From a checkpoint of a small autoregressive pixel model.
Model: arch transformer_decoder, width 320, layers 8.
Training: adamw at rate 0.0012, 12900 steps, batches of 64.
Data: 98430 training examples, 8.4 epochs.
Rows from block 2 of a small autoregressive pixel model, named by matrix and row number. Rows with one number belong to one neuron. Each number is 128 + 24 x the weight over its row's rms, rounded and kept within 0 to 255. All counts start at 0. After the name is the row's rms in percent of the matrix's.
After each neuron's rows are labels from the 100 images, of 14976, where the neuron reaches its highest value: "top examples" is what is common among them. Only what is clearly more common there than usual is listed. The data: retinal OCT scans (Kermany 2017).
# fc1: MLP up (model.blocks.2.mlp.fc1.weight, 1280x320), inputs 256-319
# fc2: MLP down (model.blocks.2.mlp.fc2.weight, 320x1280, transposed), outputs 256-319

fc1.302 089 [133 132 111  85 126 152 141  86 138  90 123 113 121 100 139 129 150 146 129 187 120 114 113 138 135 140 111 139 121  91 130  97  94 154 147 157 152 125 109 160 112 121 122 115 103 133 139 107 120 184 158 102 134 146 137 121 133 121 182 159 149 134 138 123]
fc2.302 090 [127 124 131 142 118 123 129 123 148 148 140 106 119 112 136 137 128 177 106 108 105  86 118 147 154 129 120 146 146 166  85 163 169 129 156 110 102 155 134 124 163 125 101 141 101 146 134 108  98 112  97 118 131 127 116 104 153 133 102  97 121 107 139 123]
top examples: finding: choroidal neovascularization

fc1.307 103 [110 167 177 121 143 154 156 121  96 138 109 146 145 112 115 129 121 112 101 167 131 135 133 139 105 106 139 127 108 183 106 110 166 110 127 103 145 150 169 127 138 141 127 139  92 166 132 120 105 102 115 122 149 153  95  94  94 121 113 163 141 158 128 136]
fc2.307 106 [147 115 121 149 151 118 103 117 144 113 150 113 105 111 132 124 135 146 146 129 136 112 118 169 135 157 160 124 102 129 131 129 127 103 115 121 107 109 118 114 148 125 162 146 121 115  83  96 104 150  98 143 138 114 123 122 118 149 163 143 103 140 179 135]
top examples: finding: normal

fc1.366 106 [158 157 135 118  94 139 116 102 119 137 133 118 146 170 100 165 127 156 127 138 111 133 125 159 134 189 128 123 154 135 153 125 102 132 137  96  83 104 117 119 141 133 146 120 139 109  90 155 139 145 105 125 149 127 130  88 149 163 117 153 146 130 145 155]
fc2.366 108 [113 147 123 134 154 121 106 113  90 127  87 124  90 109 143 129 174 111 122  52 135 120  77 108 143 133 107 174 124 155 122 156 164 157  98 102 154 106 143 123 132 126 128 118 106 151 133 153 105 147 118 121 158 100 124  87 100  89  81 166 135 118 128 191]
top examples: finding: choroidal neovascularization; finding: diabetic macular edema

fc1.66 107 [ 95 152 143 105  92 154 110 107  85 177 132 123 154 141 120 189 121 115 153 139 165 129 163 140 106 138  90  79  93 143 108 140  87  98 149 135 115 135 211 141 142 133 130 134 156 134 138 110 115 115 167 104 120 137 105 121 150 168 122 109 145 136 130 154]
fc2.66 109 [125 110 109 141  95 158 123 152 126 124 121 120 120 105 181 113 149 124 181  92 135 148 147 133 178 122 135  72 134  85 167 184 115 159 124 126 156 100 108  94 148 135 144 143 146  98 141 123  55 115 125 152 158 141 157 115 152  92 142 204  97 160 117 159]
top examples: finding: normal

fc1.255 115 [152 122 166 111 118 135 113 138 144 123 125 132 117 115 156 130  95 138  82 149 138 165 185 122 125 120 116  89 117 213 118 128 125 112 120 104 118 130 184 106 128 143 162 133 147 109 140 112 120 132 115  48 122 148 149 110 139 153 106 100 109 159 106 119]
fc2.255 115 [103 135 125 156 118 128 159 114 194 117 151 158  80 117 126 104 155 100 124 174 117 128 106 149 117 123 137 150 130  99 121 121  97 105 126 131 104 131 169 149 154 144 116 158 132 133 153 118 102  92 109 131 150 124 134 155 139 126 151 164 126 173 104  87]
top examples: finding: normal

fc1.527 115 [144 151 127 113 124 146 135 155 121 163 119 149 102 158 122 152  95  88 109 113  97  94 149 125 153  94 175  84 144 132 116 118 145 115  90 113 139 114 190 119  97  83 156 119  89 114 147 117 122 141 111  85 125 125 102 153 146 116 139 108  90 108 121 125]
fc2.527 113 [104 159 137 139  89 137 157 136 163 103 112 133 121 155 138 119 122 150 112  79 189 129 122 137 140 115 111 103  99 124 121 137 104 144 148 181 103 150 136 141 133 123 106 112 150 104 108 109 169 119 132 117 138 130 125 138 140 119 135 101 151 138 114 167]
top examples: finding: normal

fc1.453 085 [129 143 134 140 126 140 108 123 119 140  92 163  93 144 153 118 158 121  74 130 116 167 147 143 122 140 137 136 156 134 141 147 189 156 132 134 115 125 105 160 162  93 189 130 134 101  95 138 137 146 154 123 117 148 123 138 131 150 133 117 138 149 142 135]
fc2.453 087 [108 112 108 122 173 161 142  98 124 119  78 167  99 109 122 132 148 140  92 114 111 148 100 110 100 107 119 162  87 152 130 174 113 152  88 132 156  94 134 135 146 109 114 125 120 128 123 127 100 127 136 115 139 109 111 124 126 118 136 109 149 114 142 140]
top examples: finding: diabetic macular edema

fc1.281 079 [148 128 116 121 132 114 140 161 152 137 119 123  60 125 133 125 163 153 117 199 119 145 119 106 126 156 116 120 147 130 118 119 139 166 101 133  80 122  98 107 119 150 137 170 123 111  91 176 119 138 141 128 120  90 104 123 125 127 156 138 138 117 114 163]
fc2.281 083 [103 189 112 124 111 161 147 119 120 153  97 147 121 106 136 146 132 139  90  96 129 117  57 119  94 119 125 121 118 136 140 175 170 165  80 120 103  95 100  94 145 108 157 119 119 144 128 122  95 161 116 107 120 151 119 130 147 107 107 193 137 114 147 111]
top examples: finding: diabetic macular edema

fc1.171 104 [139 129 168 147 119 132 129 118 126 158  81  87 143 160 127 123 140 156 120 108  99 138 149 152 158 134 157  91 134 176 133 132 150  75 165 104 119 157 139  92 123 126 140 126 120 152 108 122 129 135 140  71  99 142 164  77 137 171 108 150 120 143 125 122]
fc2.171 107 [125 108 152 116 121 118 105 118 159 109 142 156 137 133 128 106 159 155 107 138 105 138 134 179  98 114 139  95  98 143 121 117  69 157 124 149  73 145 183 169 134 112 135 144 173 170 103 129 156  67 153 107 113 146 134 130 131 120 161 113 154 112 148 124]
top examples: finding: normal

fc1.391 104 [140 153 136 120 133 138 146 111 123 152 118 174 113 168  73 145 112  89 104 119  86  71 136 124 130 107 157 122 164 122 110  85 130 113 104 116 145 142 166  98  96 109 131 130  44 129 150 124 137 116 123 104 111 144  90 113 140 116 132 125  96  91 127  79]
fc2.391 103 [119 142 140 133 125 132 144  93 123 133 127 146 112 148 141 114 104 106 131 104 138 161 124 133 126 131 122 124 123 136 144 122  98 105 133 166 127 148 193 132 139 110 111 131 160 105 131 108 129 154 131  90 170 118 116 135 128 116 123  65 140 144 125 179]
top examples: finding: normal

fc1.657 113 [163 128 173 157 176 157 132 167 140  94 118 144  95  69 128 111 140 138 122 120 116  96 118 162 157 153 160 104 132 104 137  95 136 124 140 130  76 136 110 126 145 135 135 145 133 140 123 144 144 153 129 132 106 145  75 106  80 113 125 130  77 159 121 148]
fc2.657 115 [104 100 113 140 134 157 130 132 157 109  83 106 135 122 174 119 124 119 114 172 136  81 154 144 115 162 120  73 135 116 126 114 126 116 156 133  80 133 123 152 120 162 159 122 134 135 133  94 178 132 151 152 102 119 114 179 140 115 109  80 108 145 104  97]
top examples: finding: choroidal neovascularization

fc1.661 112 [140 120  91 133 158 110 150 119 138 131 147 119 133 118 107 120 116 126 120 130 137 107 109 145 151 160 141 116 152 117 146 133 164  87 136 180  76 171 129 121 107 153 110 136 103 114 119 121  96 113 117 132  97 114  96  59 125 144  95 167  94 117 178 121]
fc2.661 114 [128 121 139 161 125 152 117 127  97 116 157 149 122 123 173 145 141 138 143 141  91 125 123 106 106 139 127  82 124 110 145 123  84  86 179 167 191 112 132 123 121 172 141  77 118  89 167 142 100 106 133 144 134 130 149 131 108 121 152 148 146 129 123 134]
top examples: finding: choroidal neovascularization

fc1.136 108 [163 128 157 151 121 121 107 110 100 120 136 161 128  82 137 143 122 151  96 100  83 170 103 158 149 165 157 157 144 157 162  96 105 113 121 126 131 147 152  92 124  86  99 141 124  81 116 130 116 150 142 125 101 140 125 128 117 152 110 145  75  89 135 121]
fc2.136 112 [143  92 149 121 117 146 202  95 198 107 123 129  82 129 125  89 156 147 115 171 126 141  95 121 112 101  85 111 125 115 137 113  96  92  87 171 114 122 143 156 123 109 136 123 127 189 101 142 185 130 157 125 106 134 121 132 127 176 170 142 119 118 144 138]
top examples: finding: normal

fc1.643 100 [120 167 160  95 102 117 129 119 112 172 126 124 159 135  93 149 111 111 143 142  79 120 137  82 137 141 104  90 120 111 115  93 110 138 173 143 144 166 159 135 141 125 114 122 158 111 159 147 150 118 159 129 123 154 128 123 115 117 115 136 142 134 100 128]
fc2.643 102 [168 101 123 113  82  70 148 119  63 148 168 132 167 151  70 143 143 132 107  87 123 105 123 130 113 127 147 143 121 114 155 162 139 148 104 118 157 149 124 117 110 138  95 136 160 103 113 178  86  99 155 204 162 126 119 134 150 101 127 136 123 158 156 104]
top examples: finding: normal

fc1.247 087 [ 96 191 130 131 146 184 123 117 100 126  95 126 119 156 133 122 119 170  91 152  80 120  74 131 140 143 145 168 126 129 120 136 127 147 144 115 148 218 150 129 125 147 127 146 127 117 145 128 102  97 125 113 121 150 128 147  97 160 149 177  97 182 142 129]
fc2.247 087 [148 144 112 104 139 176 114 119  88 188 100 104 124 116 136 111 124 119 113  87 119 141  91 158 110 171 109 172 149 107 165 135  87 127 125 119 166  91 115 142 173 192 102 144 148 144 124 102  96 187 164 124 148 120 114 137  89  99  98 106 131 119 109 154]
top examples: finding: normal

fc1.652 116 [118 134 158 108 131 177 107 117 101 141  82 136 143 112 102 122  75 137 146 146  91 169 114 123 122 129 133 119 100 155  89 112 151 105 123 174 152 178 125 132  82 126 113 124  98 165  90 166  93 103 141  95 144 132 123  96 129 100 114 180 142 159 136 146]
fc2.652 113 [ 81  91 149 171 148 123 114  73  85 134  91 150 130 126 147 138 146 135 144 139 112  87 110 132 142 127 129 107 141 147 124 121 162  81 142 117 128 109 173 127 153 185 121 123 123 121 113 125 122 136 110  96 180 109 139 113 117  70 128 141 117 195 117 145]
top examples: finding: diabetic macular edema

fc1.546 067 [115 106 147  95 140 126 169  92 139 111 101 130 155  95 126 100 166  99  94 136 137 158 128 115  97 130 144  93 115 154 137 107 162 108 129 116 115 166 181 102 141 134  94 155 124 130 101 161 117 112 172 109 155 102 109  99 105 133 134 153  94 101 201 107]
fc2.546 060 [139 142 121 103 126  93 124  80  99 145 172 181 145 121 138 101 115 119 105 124 163 148 121 137  71 132 149 109  89 146 175 134  81 141 101 144 150 136 149 121 140 123 160 144 140 123 127 137 127 146 108 142 138 149 118 153 122 129 140  73 109 171 143 119]
top examples: finding: diabetic macular edema

fc1.431 092 [174 125 121 151 135 125 156 124 111 155 107 117 133 186  93 113 112  91 112 178  92 161 146 102 136 166 135 143 165 131  99 114 143  77 109 101 116 116 116 155 119 157 126 104 129 140  69 121 116 140 140 114 147 138 150  92 132 148 119 113 108  87 152 142]
fc2.431 090 [ 68 141 103 171 106 110 126 140  96 108 139 153 122 144 102 152  98 109  90 109 121 169 125 107 123 156 102 147 102 145 119 167 143 137  68 147 111 105 130 106 121 103 146 127 117  97 101 151 128 136 110 124 132 163 144 119 157 139 122 131 144 136 116 100]
top examples: finding: diabetic macular edema

fc1.56 067 [ 96  99 154 175 146 101 112 156  93 108  94 149 101 128 133 126 111 123 113 166 130 130 146 109 135 108 128 111 116 141 121  92 157 143 135  75 109 164 197 135 112 145 101 146 110 156 111 174 160 138 145 111 178 102 150 119  99 107 155 102 161 150 170 124]
fc2.56 061 [177  97 142  87 113 104 100  91 108 106 153 116 117  96 166 135 142  84 161 108 120 144 148 127 122 137 119 107 111 137 103 149 113  86 122 156 115 116 146 131 109 107 135 121 135 115  74  63 157 133 130 111  78 109 105 183 146 186 136  72 117 173 143 149]
top examples: finding: diabetic macular edema