config = dict(
    arch='transformer_decoder',
    image_size=16,
    horizontal_flip=True,
    vocab_size=17,
    layers=8,
    mlp_ratio=4,
    fused_qkv=True,
    qk_norm=False,
    parallel_block=False,
    drop_path=0.05,
    positions='learned',
    residual_init='none',
    optimizer='adamw',
    batch_size=64,
    epochs=8.4,
)
Rows from block 2 of a small autoregressive pixel model, named by matrix and row number. Rows with one number belong to one neuron. Each number is 128 + 24 x the weight over its row's rms, rounded and kept within 0 to 255. All counts start at 0. Numbers have three digits each. After the name is the row's rms in percent of the matrix's.
After each neuron's rows are labels from the 100 images, of 14976, where the neuron reaches its highest value: "responds to" is what is common among them. Only what is clearly more common there than usual is listed. The data: retinal OCT scans (Kermany 2017). In brackets: how many of the 100, against the usual share in percent.
# fc1: MLP up (model.blocks.2.mlp.fc1.weight, 1280x320), inputs 64-127
# fc2: MLP down (model.blocks.2.mlp.fc2.weight, 320x1280, transposed), outputs 64-127

fc1.441 115:183116137148135111081095140139122137109127128123113166136118138114147131120126158112119113088140136112117148112100115129150112143078194132131140172154137124100095113128147112108119088119152099
fc2.441 120:141097129074144118119116145125069148180119134109109155135139132102121114167138133130106100107145160127090129143112146136149137136073150161098134158131097126179102140096129108153123132137131132
responds to: finding: diabetic macular edema (91 vs 11.7)

fc1.54 111:135117128118124135113091138135104157114050105120116101131187124147159120139123093121134093115121158119132114165106096144140133062091156163133116130152126130122143140143094116123115091131114155
fc2.54 111:139077084163113113127140082179141082170101170133099114113120118081113062148140136080145176106131121143115122137173185125084125151108157161122188114118105128117115102112138113130135147131144150
responds to: finding: diabetic macular edema (54 vs 11.7)

fc1.752 114:149107161099126136134121146134128158158121095121151125140100115122166107117185116165131137140107088129168117128104128079098126131123163125109145120147071112144101144129168144095154142057149102
fc2.752 116:140105141130123151122153128118199118125070108124170149099105096153156096122116119098125121126181103140094172143131186143101136126130140114119136121128143107094119108131158130114151119112126122
responds to: finding: diabetic macular edema (89 vs 11.7)

fc1.161 092:158120123141094132120120117132118108135122150104134121134077129094127157178106103153124140133123145127125138166105133087128136141163140140140105118168108112124115136153085154092138158113138126
fc2.161 091:148145146120145112129115095147121162127120129085096113113083139149151138101072142114091116117149111124105082089078075102174123108147135078110139133145174107131106160130146122144120119116089121
responds to: finding: diabetic macular edema (75 vs 11.7)

fc1.99 030:130106154106127144114148099133136102148126118115155152066126130144141117159148137112147125132107132128114096130133144128123129151120101145114164122150098121149140127164128095142120121122122108
fc2.99 026:119086115140114142105135100154154156170135125121160084158123123124113134149124098117097138163164078180114107144109128113120135080149125131126161063117144106129123175104146127130120129084096165
responds to: finding: diabetic macular edema (28 vs 11.7)

fc1.577 114:134079172105151093140103170107156124130100123128106140120085132108168136135125129147161080072103120177095126112177136084164137121090137137109195201117104117109128090124140123121131148143115146
fc2.577 112:143128135111137111115107099132164134122113155163155164118078144101126103093134097112138140153118131112137172100148154095149148099181094119110164110078164109126142168156186129133157127093107140
responds to: finding: diabetic macular edema (31 vs 11.7)

fc1.413 116:176120183147121099095091154129152142162136093120086155110111110143121125104123125088115133120171124098122120099120118118168123149075150126136122200152109078132099123177166106140092104092130073
fc2.413 117:123125114089168092124120116146085153155076132093133116111108121120157114187137112127131142099166148124121132127109154099127138130089173190119185157144112094153082105113150115138085113130105113
responds to: finding: diabetic macular edema (74 vs 11.7)

fc1.69 095:132142125145120149099128107134083116143094134076156092102121160137132139126140171142123138114112152174155082144126077116124143135138056105113149157165105132148143163118114137131148147154129095
fc2.69 097:113139148094148131099091183079106118132099111110129077091114128080146153138149135119166180114171102143167128121150123087150130118142132083151078120124122124142143126124157115140104135116128084
responds to: finding: diabetic macular edema (87 vs 11.7)

fc1.348 089:159112134048105155158137129134158166091094180111184139170167136112159150121123141164167152086162111116151126099152136113146115104093138150178144101159109103107126101115100116094088072129139143
fc2.348 086:139144161146121169180123121094111129139144138106124142158133144121136097138094110144135140182098140142104133131150175154137155178135082112093128070194155167125130134127088119140097126123154187
responds to: finding: choroidal neovascularization (61 vs 29.4)

fc1.521 067:129143123142136069131118145110132127119079171107109162135131141143091144148106124097139101102170103132112091090126113095115126143130147120104129142191129112089114135122111153128111082133128083
fc2.521 063:105172112118105100136206112143108166093185111147142147134154144127104141101098147132140112150182150116185166112118124128120137164127102133161118150138121114119099136144115135073053120107131186
responds to: finding: choroidal neovascularization (59 vs 29.4)

fc1.576 113:147110115099112129104095148100084134108101127139147078146126138085148182134137123149148083085141116166133157152115106118110148135173127105105155116109099149099160122104137141094143125149123169
fc2.576 113:154134110120103149105150146133060138113108110153081180129086115144101118121120157125100143150140145148127057110132112068163116106113110093098158110152132092113143157130135106140106143157192143
responds to: finding: diabetic macular edema (44 vs 11.7)

fc1.307 103:130123122100124121153133116125155145149175144127115110134104148093071157162162138114133127122107113120110174131148131161128132151131098084146130135109106117105112125120127143142162090121151110
fc2.307 106:118153106106130143127130099107176116118102155142131041129186117118147087149108157104121127112156135142118109146079136153126080135127154135134155138095114127144108135087162096116160134119132102
responds to: finding: normal (84 vs 51.6)

fc1.47 101:134131151059119117155137168112118090142098130120086096167139146144085143176133135128139098152172062117122111129134107185106140097122069095070135161141135136113143141132164144138135130150114135
fc2.47 107:159117152124135095128150142103156130094147132176136111146132160152153131162155143093118117133127174116134152104158120146138137164114137116144111109117100093124106101107094114126163152105095125
responds to: finding: choroidal neovascularization (86 vs 29.4)

fc1.428 103:123117118093137128160098120142134156143167152118110187127112119111072181132165123158166105114096114118134096135162134104167134111147150105155155119134113119058114133126129075143148123119110153
fc2.428 101:122164094139104096118133102139123147121113139110133088112147117108188130172120116140110145077149107105108099115105115090132122096128159103165149119124153137150146135128113122117143131160160147
responds to: finding: normal (78 vs 51.6)

fc1.654 114:132108124092154139099117111133156073182110160099152164170157127108128121091132140152122133149133101153154111119108153078120140114128076110101169103179132142155147101135134117100107132077143130
fc2.654 117:106139161139136150120117146108099140132101116122101128143165115111163124137097127132118104162071107105090159142114158116106109142167084091071154097137146157156142164133121101171136117124124126
responds to: finding: choroidal neovascularization (100 vs 29.4)

fc1.458 107:137168112109085119135131126138100142159103145135168084106165106099128146160157119143150148093155134154115122160148151120141156097182091126115103119115131124123149128129086126136105162131099106
fc2.458 113:146142114146106127116101162125048109109106168125112141094133107120154147153116177102116134086140171138178116129101085116129127106092104084121089085134155121115138121121131128160094117157162118
responds to: finding: choroidal neovascularization (82 vs 29.4)

fc1.611 109:147108178126112121141147161086123149137154113121114121153104126126130143108113108124111130103162134143115132115137099167096104134126115141116147157119140103131117092136133151107118163114167121
fc2.611 108:115158130100091115093115124117081134141102141195130093161188118145131143142106135110129137128104131115102119119117091096135137132146147123156118129094098124147123163161121162125089175124140145
responds to: finding: diabetic macular edema (51 vs 11.7)

fc1.623 102:176093119095137146114111113129086116146145122104134161129132126085183139171180096157123156127173121139172106079123133112098126134177148129135115124142151101051111108126113112093150140107138094
fc2.623 100:121133123104135113133098143111131128153145168086130102138101106101032119126100131145120132134131110156131135133132142127093085126157115087142146131135179132132162149131149127155109157134151135
responds to: finding: diabetic macular edema (41 vs 11.7)

fc1.702 098:199162106096165161124067109147122099125128156087122154120151181134156107099122130142167130100148132106170151128145138132155133133168138108087147133207107142133139157106152112143126120099084058
fc2.702 096:072151115116168149129132120134137167113116170114157134127145171139125125127115145089167152140142124147087126102157130136139126075180099133088143124107139156093126109122129121163096118157104137
responds to: finding: choroidal neovascularization (76 vs 29.4)

fc1.354 102:125126150159087124130172152114124084150102154109145112106125110127107117141111134108081116124100104179107161169149093141103144085124098126113150175135143143096155138113076128147119163162149108
fc2.354 100:092143179125141122132107121118137145146117116165156130154144138098138134149097138134158165146131123110133147101137135089156135119151103093123088110086125120131146142161136127092134136093109163
responds to: finding: diabetic macular edema (37 vs 11.7)

fc1.27 108:129092119142105109105116106148117116143150132134138138144113168089104122175167159124104147080131134177123156108143156131149136124139106169112169121113125117106151095156086117083149138102151150
fc2.27 105:129151068134114087093137107152150132142136097135153158126106118149089133162129129151146102159127143174094113107124159093107143125136112108103132111167111112117130132105142112103103162133145120
responds to: finding: diabetic macular edema (49 vs 11.7)

fc1.527 115:135161127070129109135143151141164136185101124128157112094156134170078133092166129154152112118125122163089143100147130145175136144141089130083147175124101103153166135149111088167164154142098142
fc2.527 113:105140167113094127122118162125147116122122131159110158090103119153134100131140122113109149117092114111172219092118132133128136123130092162123135101091118106120167130148163117190137126152149136
responds to: finding: normal (89 vs 51.6)

fc1.230 103:125125108116106136133139150095133125129125149114165131152096106131106145127175122145155150120159164153127107084192099103134145154109140099101127168130123115103104128152092141120158159119115135
fc2.230 103:115144125146149115140121135131144124105125149124127111177073103111105158149109160096085105135127126134142144114131087162121112165147132126147165167115114117125093123156116111091132157094140115
responds to: finding: normal (81 vs 51.6)

fc1.418 103:151126160129108133133118115141109106147100160116145133134127161146122141136152138083140098140163070110154114154133144153106147079149087100107138191140148141098153109149129125118133114124103066
fc2.418 105:150113137104136127145143155117127138101112137148152170104150134149158142209115103102128105092157150170114117140068100121134087124101102129136128136120121108118109102072107154133125142160103085
responds to: finding: drusen (26 vs 7.4)

fc1.738 078:149066154089148122106143135139120113141097115112112160142132131138127166107127126149137159118109158148166131161119106142153116122130140136192140096116122148141153144165119124116112144069116157
fc2.738 072:111107154132139101141164128142147121134122099169125118102149171127129120145084132172171096159148118158131074185093111155131111121144150153148108119118113128109100165160162121143157106130119139
responds to: finding: diabetic macular edema (50 vs 11.7)

fc1.712 103:129141145126134086099099091126125147150149150122153125110108098133091147145140101119127140173116102161162130120118113110183121110162114104160156102124114138129094141112132126107092154107137155
fc2.712 101:144145131136100184122142149145138122126154109114125089128124083146126136120091126112114096146150157143162168154111158167081130159130080130146116112138135141128101164109127142102135125140103108
responds to: finding: normal (81 vs 51.6)

fc1.224 107:146122092117139146124046141094132134109114155102154174154168155154177110114136120181099093110135109110124148148147145092110148117132124149111149122166142106112145137126143086109090151102104100
fc2.224 109:151155126103107096162086129118153125153084131094102092128127181137105077086089151117117111116153140075168127122106124087143121130175174132140123172140147123145109101175161128119145152153098112
responds to: finding: choroidal neovascularization (84 vs 29.4)

fc1.135 121:127138137155126107150110124083103100164137140130146114120130154150191139133110098131154122102157118113119128123111133120127108145128134118142125121107138112135077166123122130145104102120134105
fc2.135 120:139085168108126139117085160105100095138146123136117140114099104135129126128132123107113132103146156090134158076099150130129137126113130138158156065129098101090113061133159122134070110136161125
responds to: finding: choroidal neovascularization (62 vs 29.4); finding: diabetic macular edema (33 vs 11.7)

fc1.321 129:139119112128097082078115149146154150148123121118154137132097107131097121112106097183130108134150153158107143105132148121103151141138103088118114122128083094141114143139147140164119173123108095
fc2.321 122:146106134142127098115158119167156131129140114088136126108123126131185121108127110151116072156115149148131174150121148159161149126123162130100094092105119091182128164114161157096188188131116107
responds to: finding: normal (79 vs 51.6)

fc1.17 109:153078135149137085130136122130108141139127155136105161206108158164074181105165146124125150085144190146109112122158109148166095142132122156156116114143126131143098145121080134116116127096137158
fc2.17 110:080103132131132122150145153142131099121122132134136117110115149126117159154140129118145116120084108148091098192149116119126101120161102115141092167101130137128159174095098137144187102171095149
responds to: finding: diabetic macular edema (32 vs 11.7)

fc1.675 106:098128137118126119116115128142139117195143165099088112119156139119159160181140151130131136131084112161091118168136119128126135139131075134140122157147112138105135087145085121112117140140107125
fc2.675 108:118148152196125134097171084156130135102153148133142126149137122117102111143141147100145148132167117168143078109142151153136156156162105152135161161110157108110123159129129140128127156093100143
responds to: finding: diabetic macular edema (43 vs 11.7)

fc1.421 119:167163080117109059143121104132141136105128154123154123145122165138137107080117126155118132132152129098148158174134130173108101114143144128140101147145161141157144114170167130114150160114108155
fc2.421 119:179091151106142142105079138118091109171131145153121151157113152084101137136165128137154095125102144100099099117140145110131153125129129127146162119137067138124127133135130131082156154128112181
responds to: finding: choroidal neovascularization (94 vs 29.4)

fc1.630 103:172112106097155145140107131129129107134114111090139108175162107119104138152110119147141125148106157164133157127114118143143090134077118155154099113150107103122138081119089103153136119098141133
fc2.630 105:104139095125128138097132133138082207113122121142145133123085135114093141173112152133121104137152113132116130098179107093140111125119102087115138143110145139140139157110100131146128187096163156
responds to: finding: choroidal neovascularization (99 vs 29.4)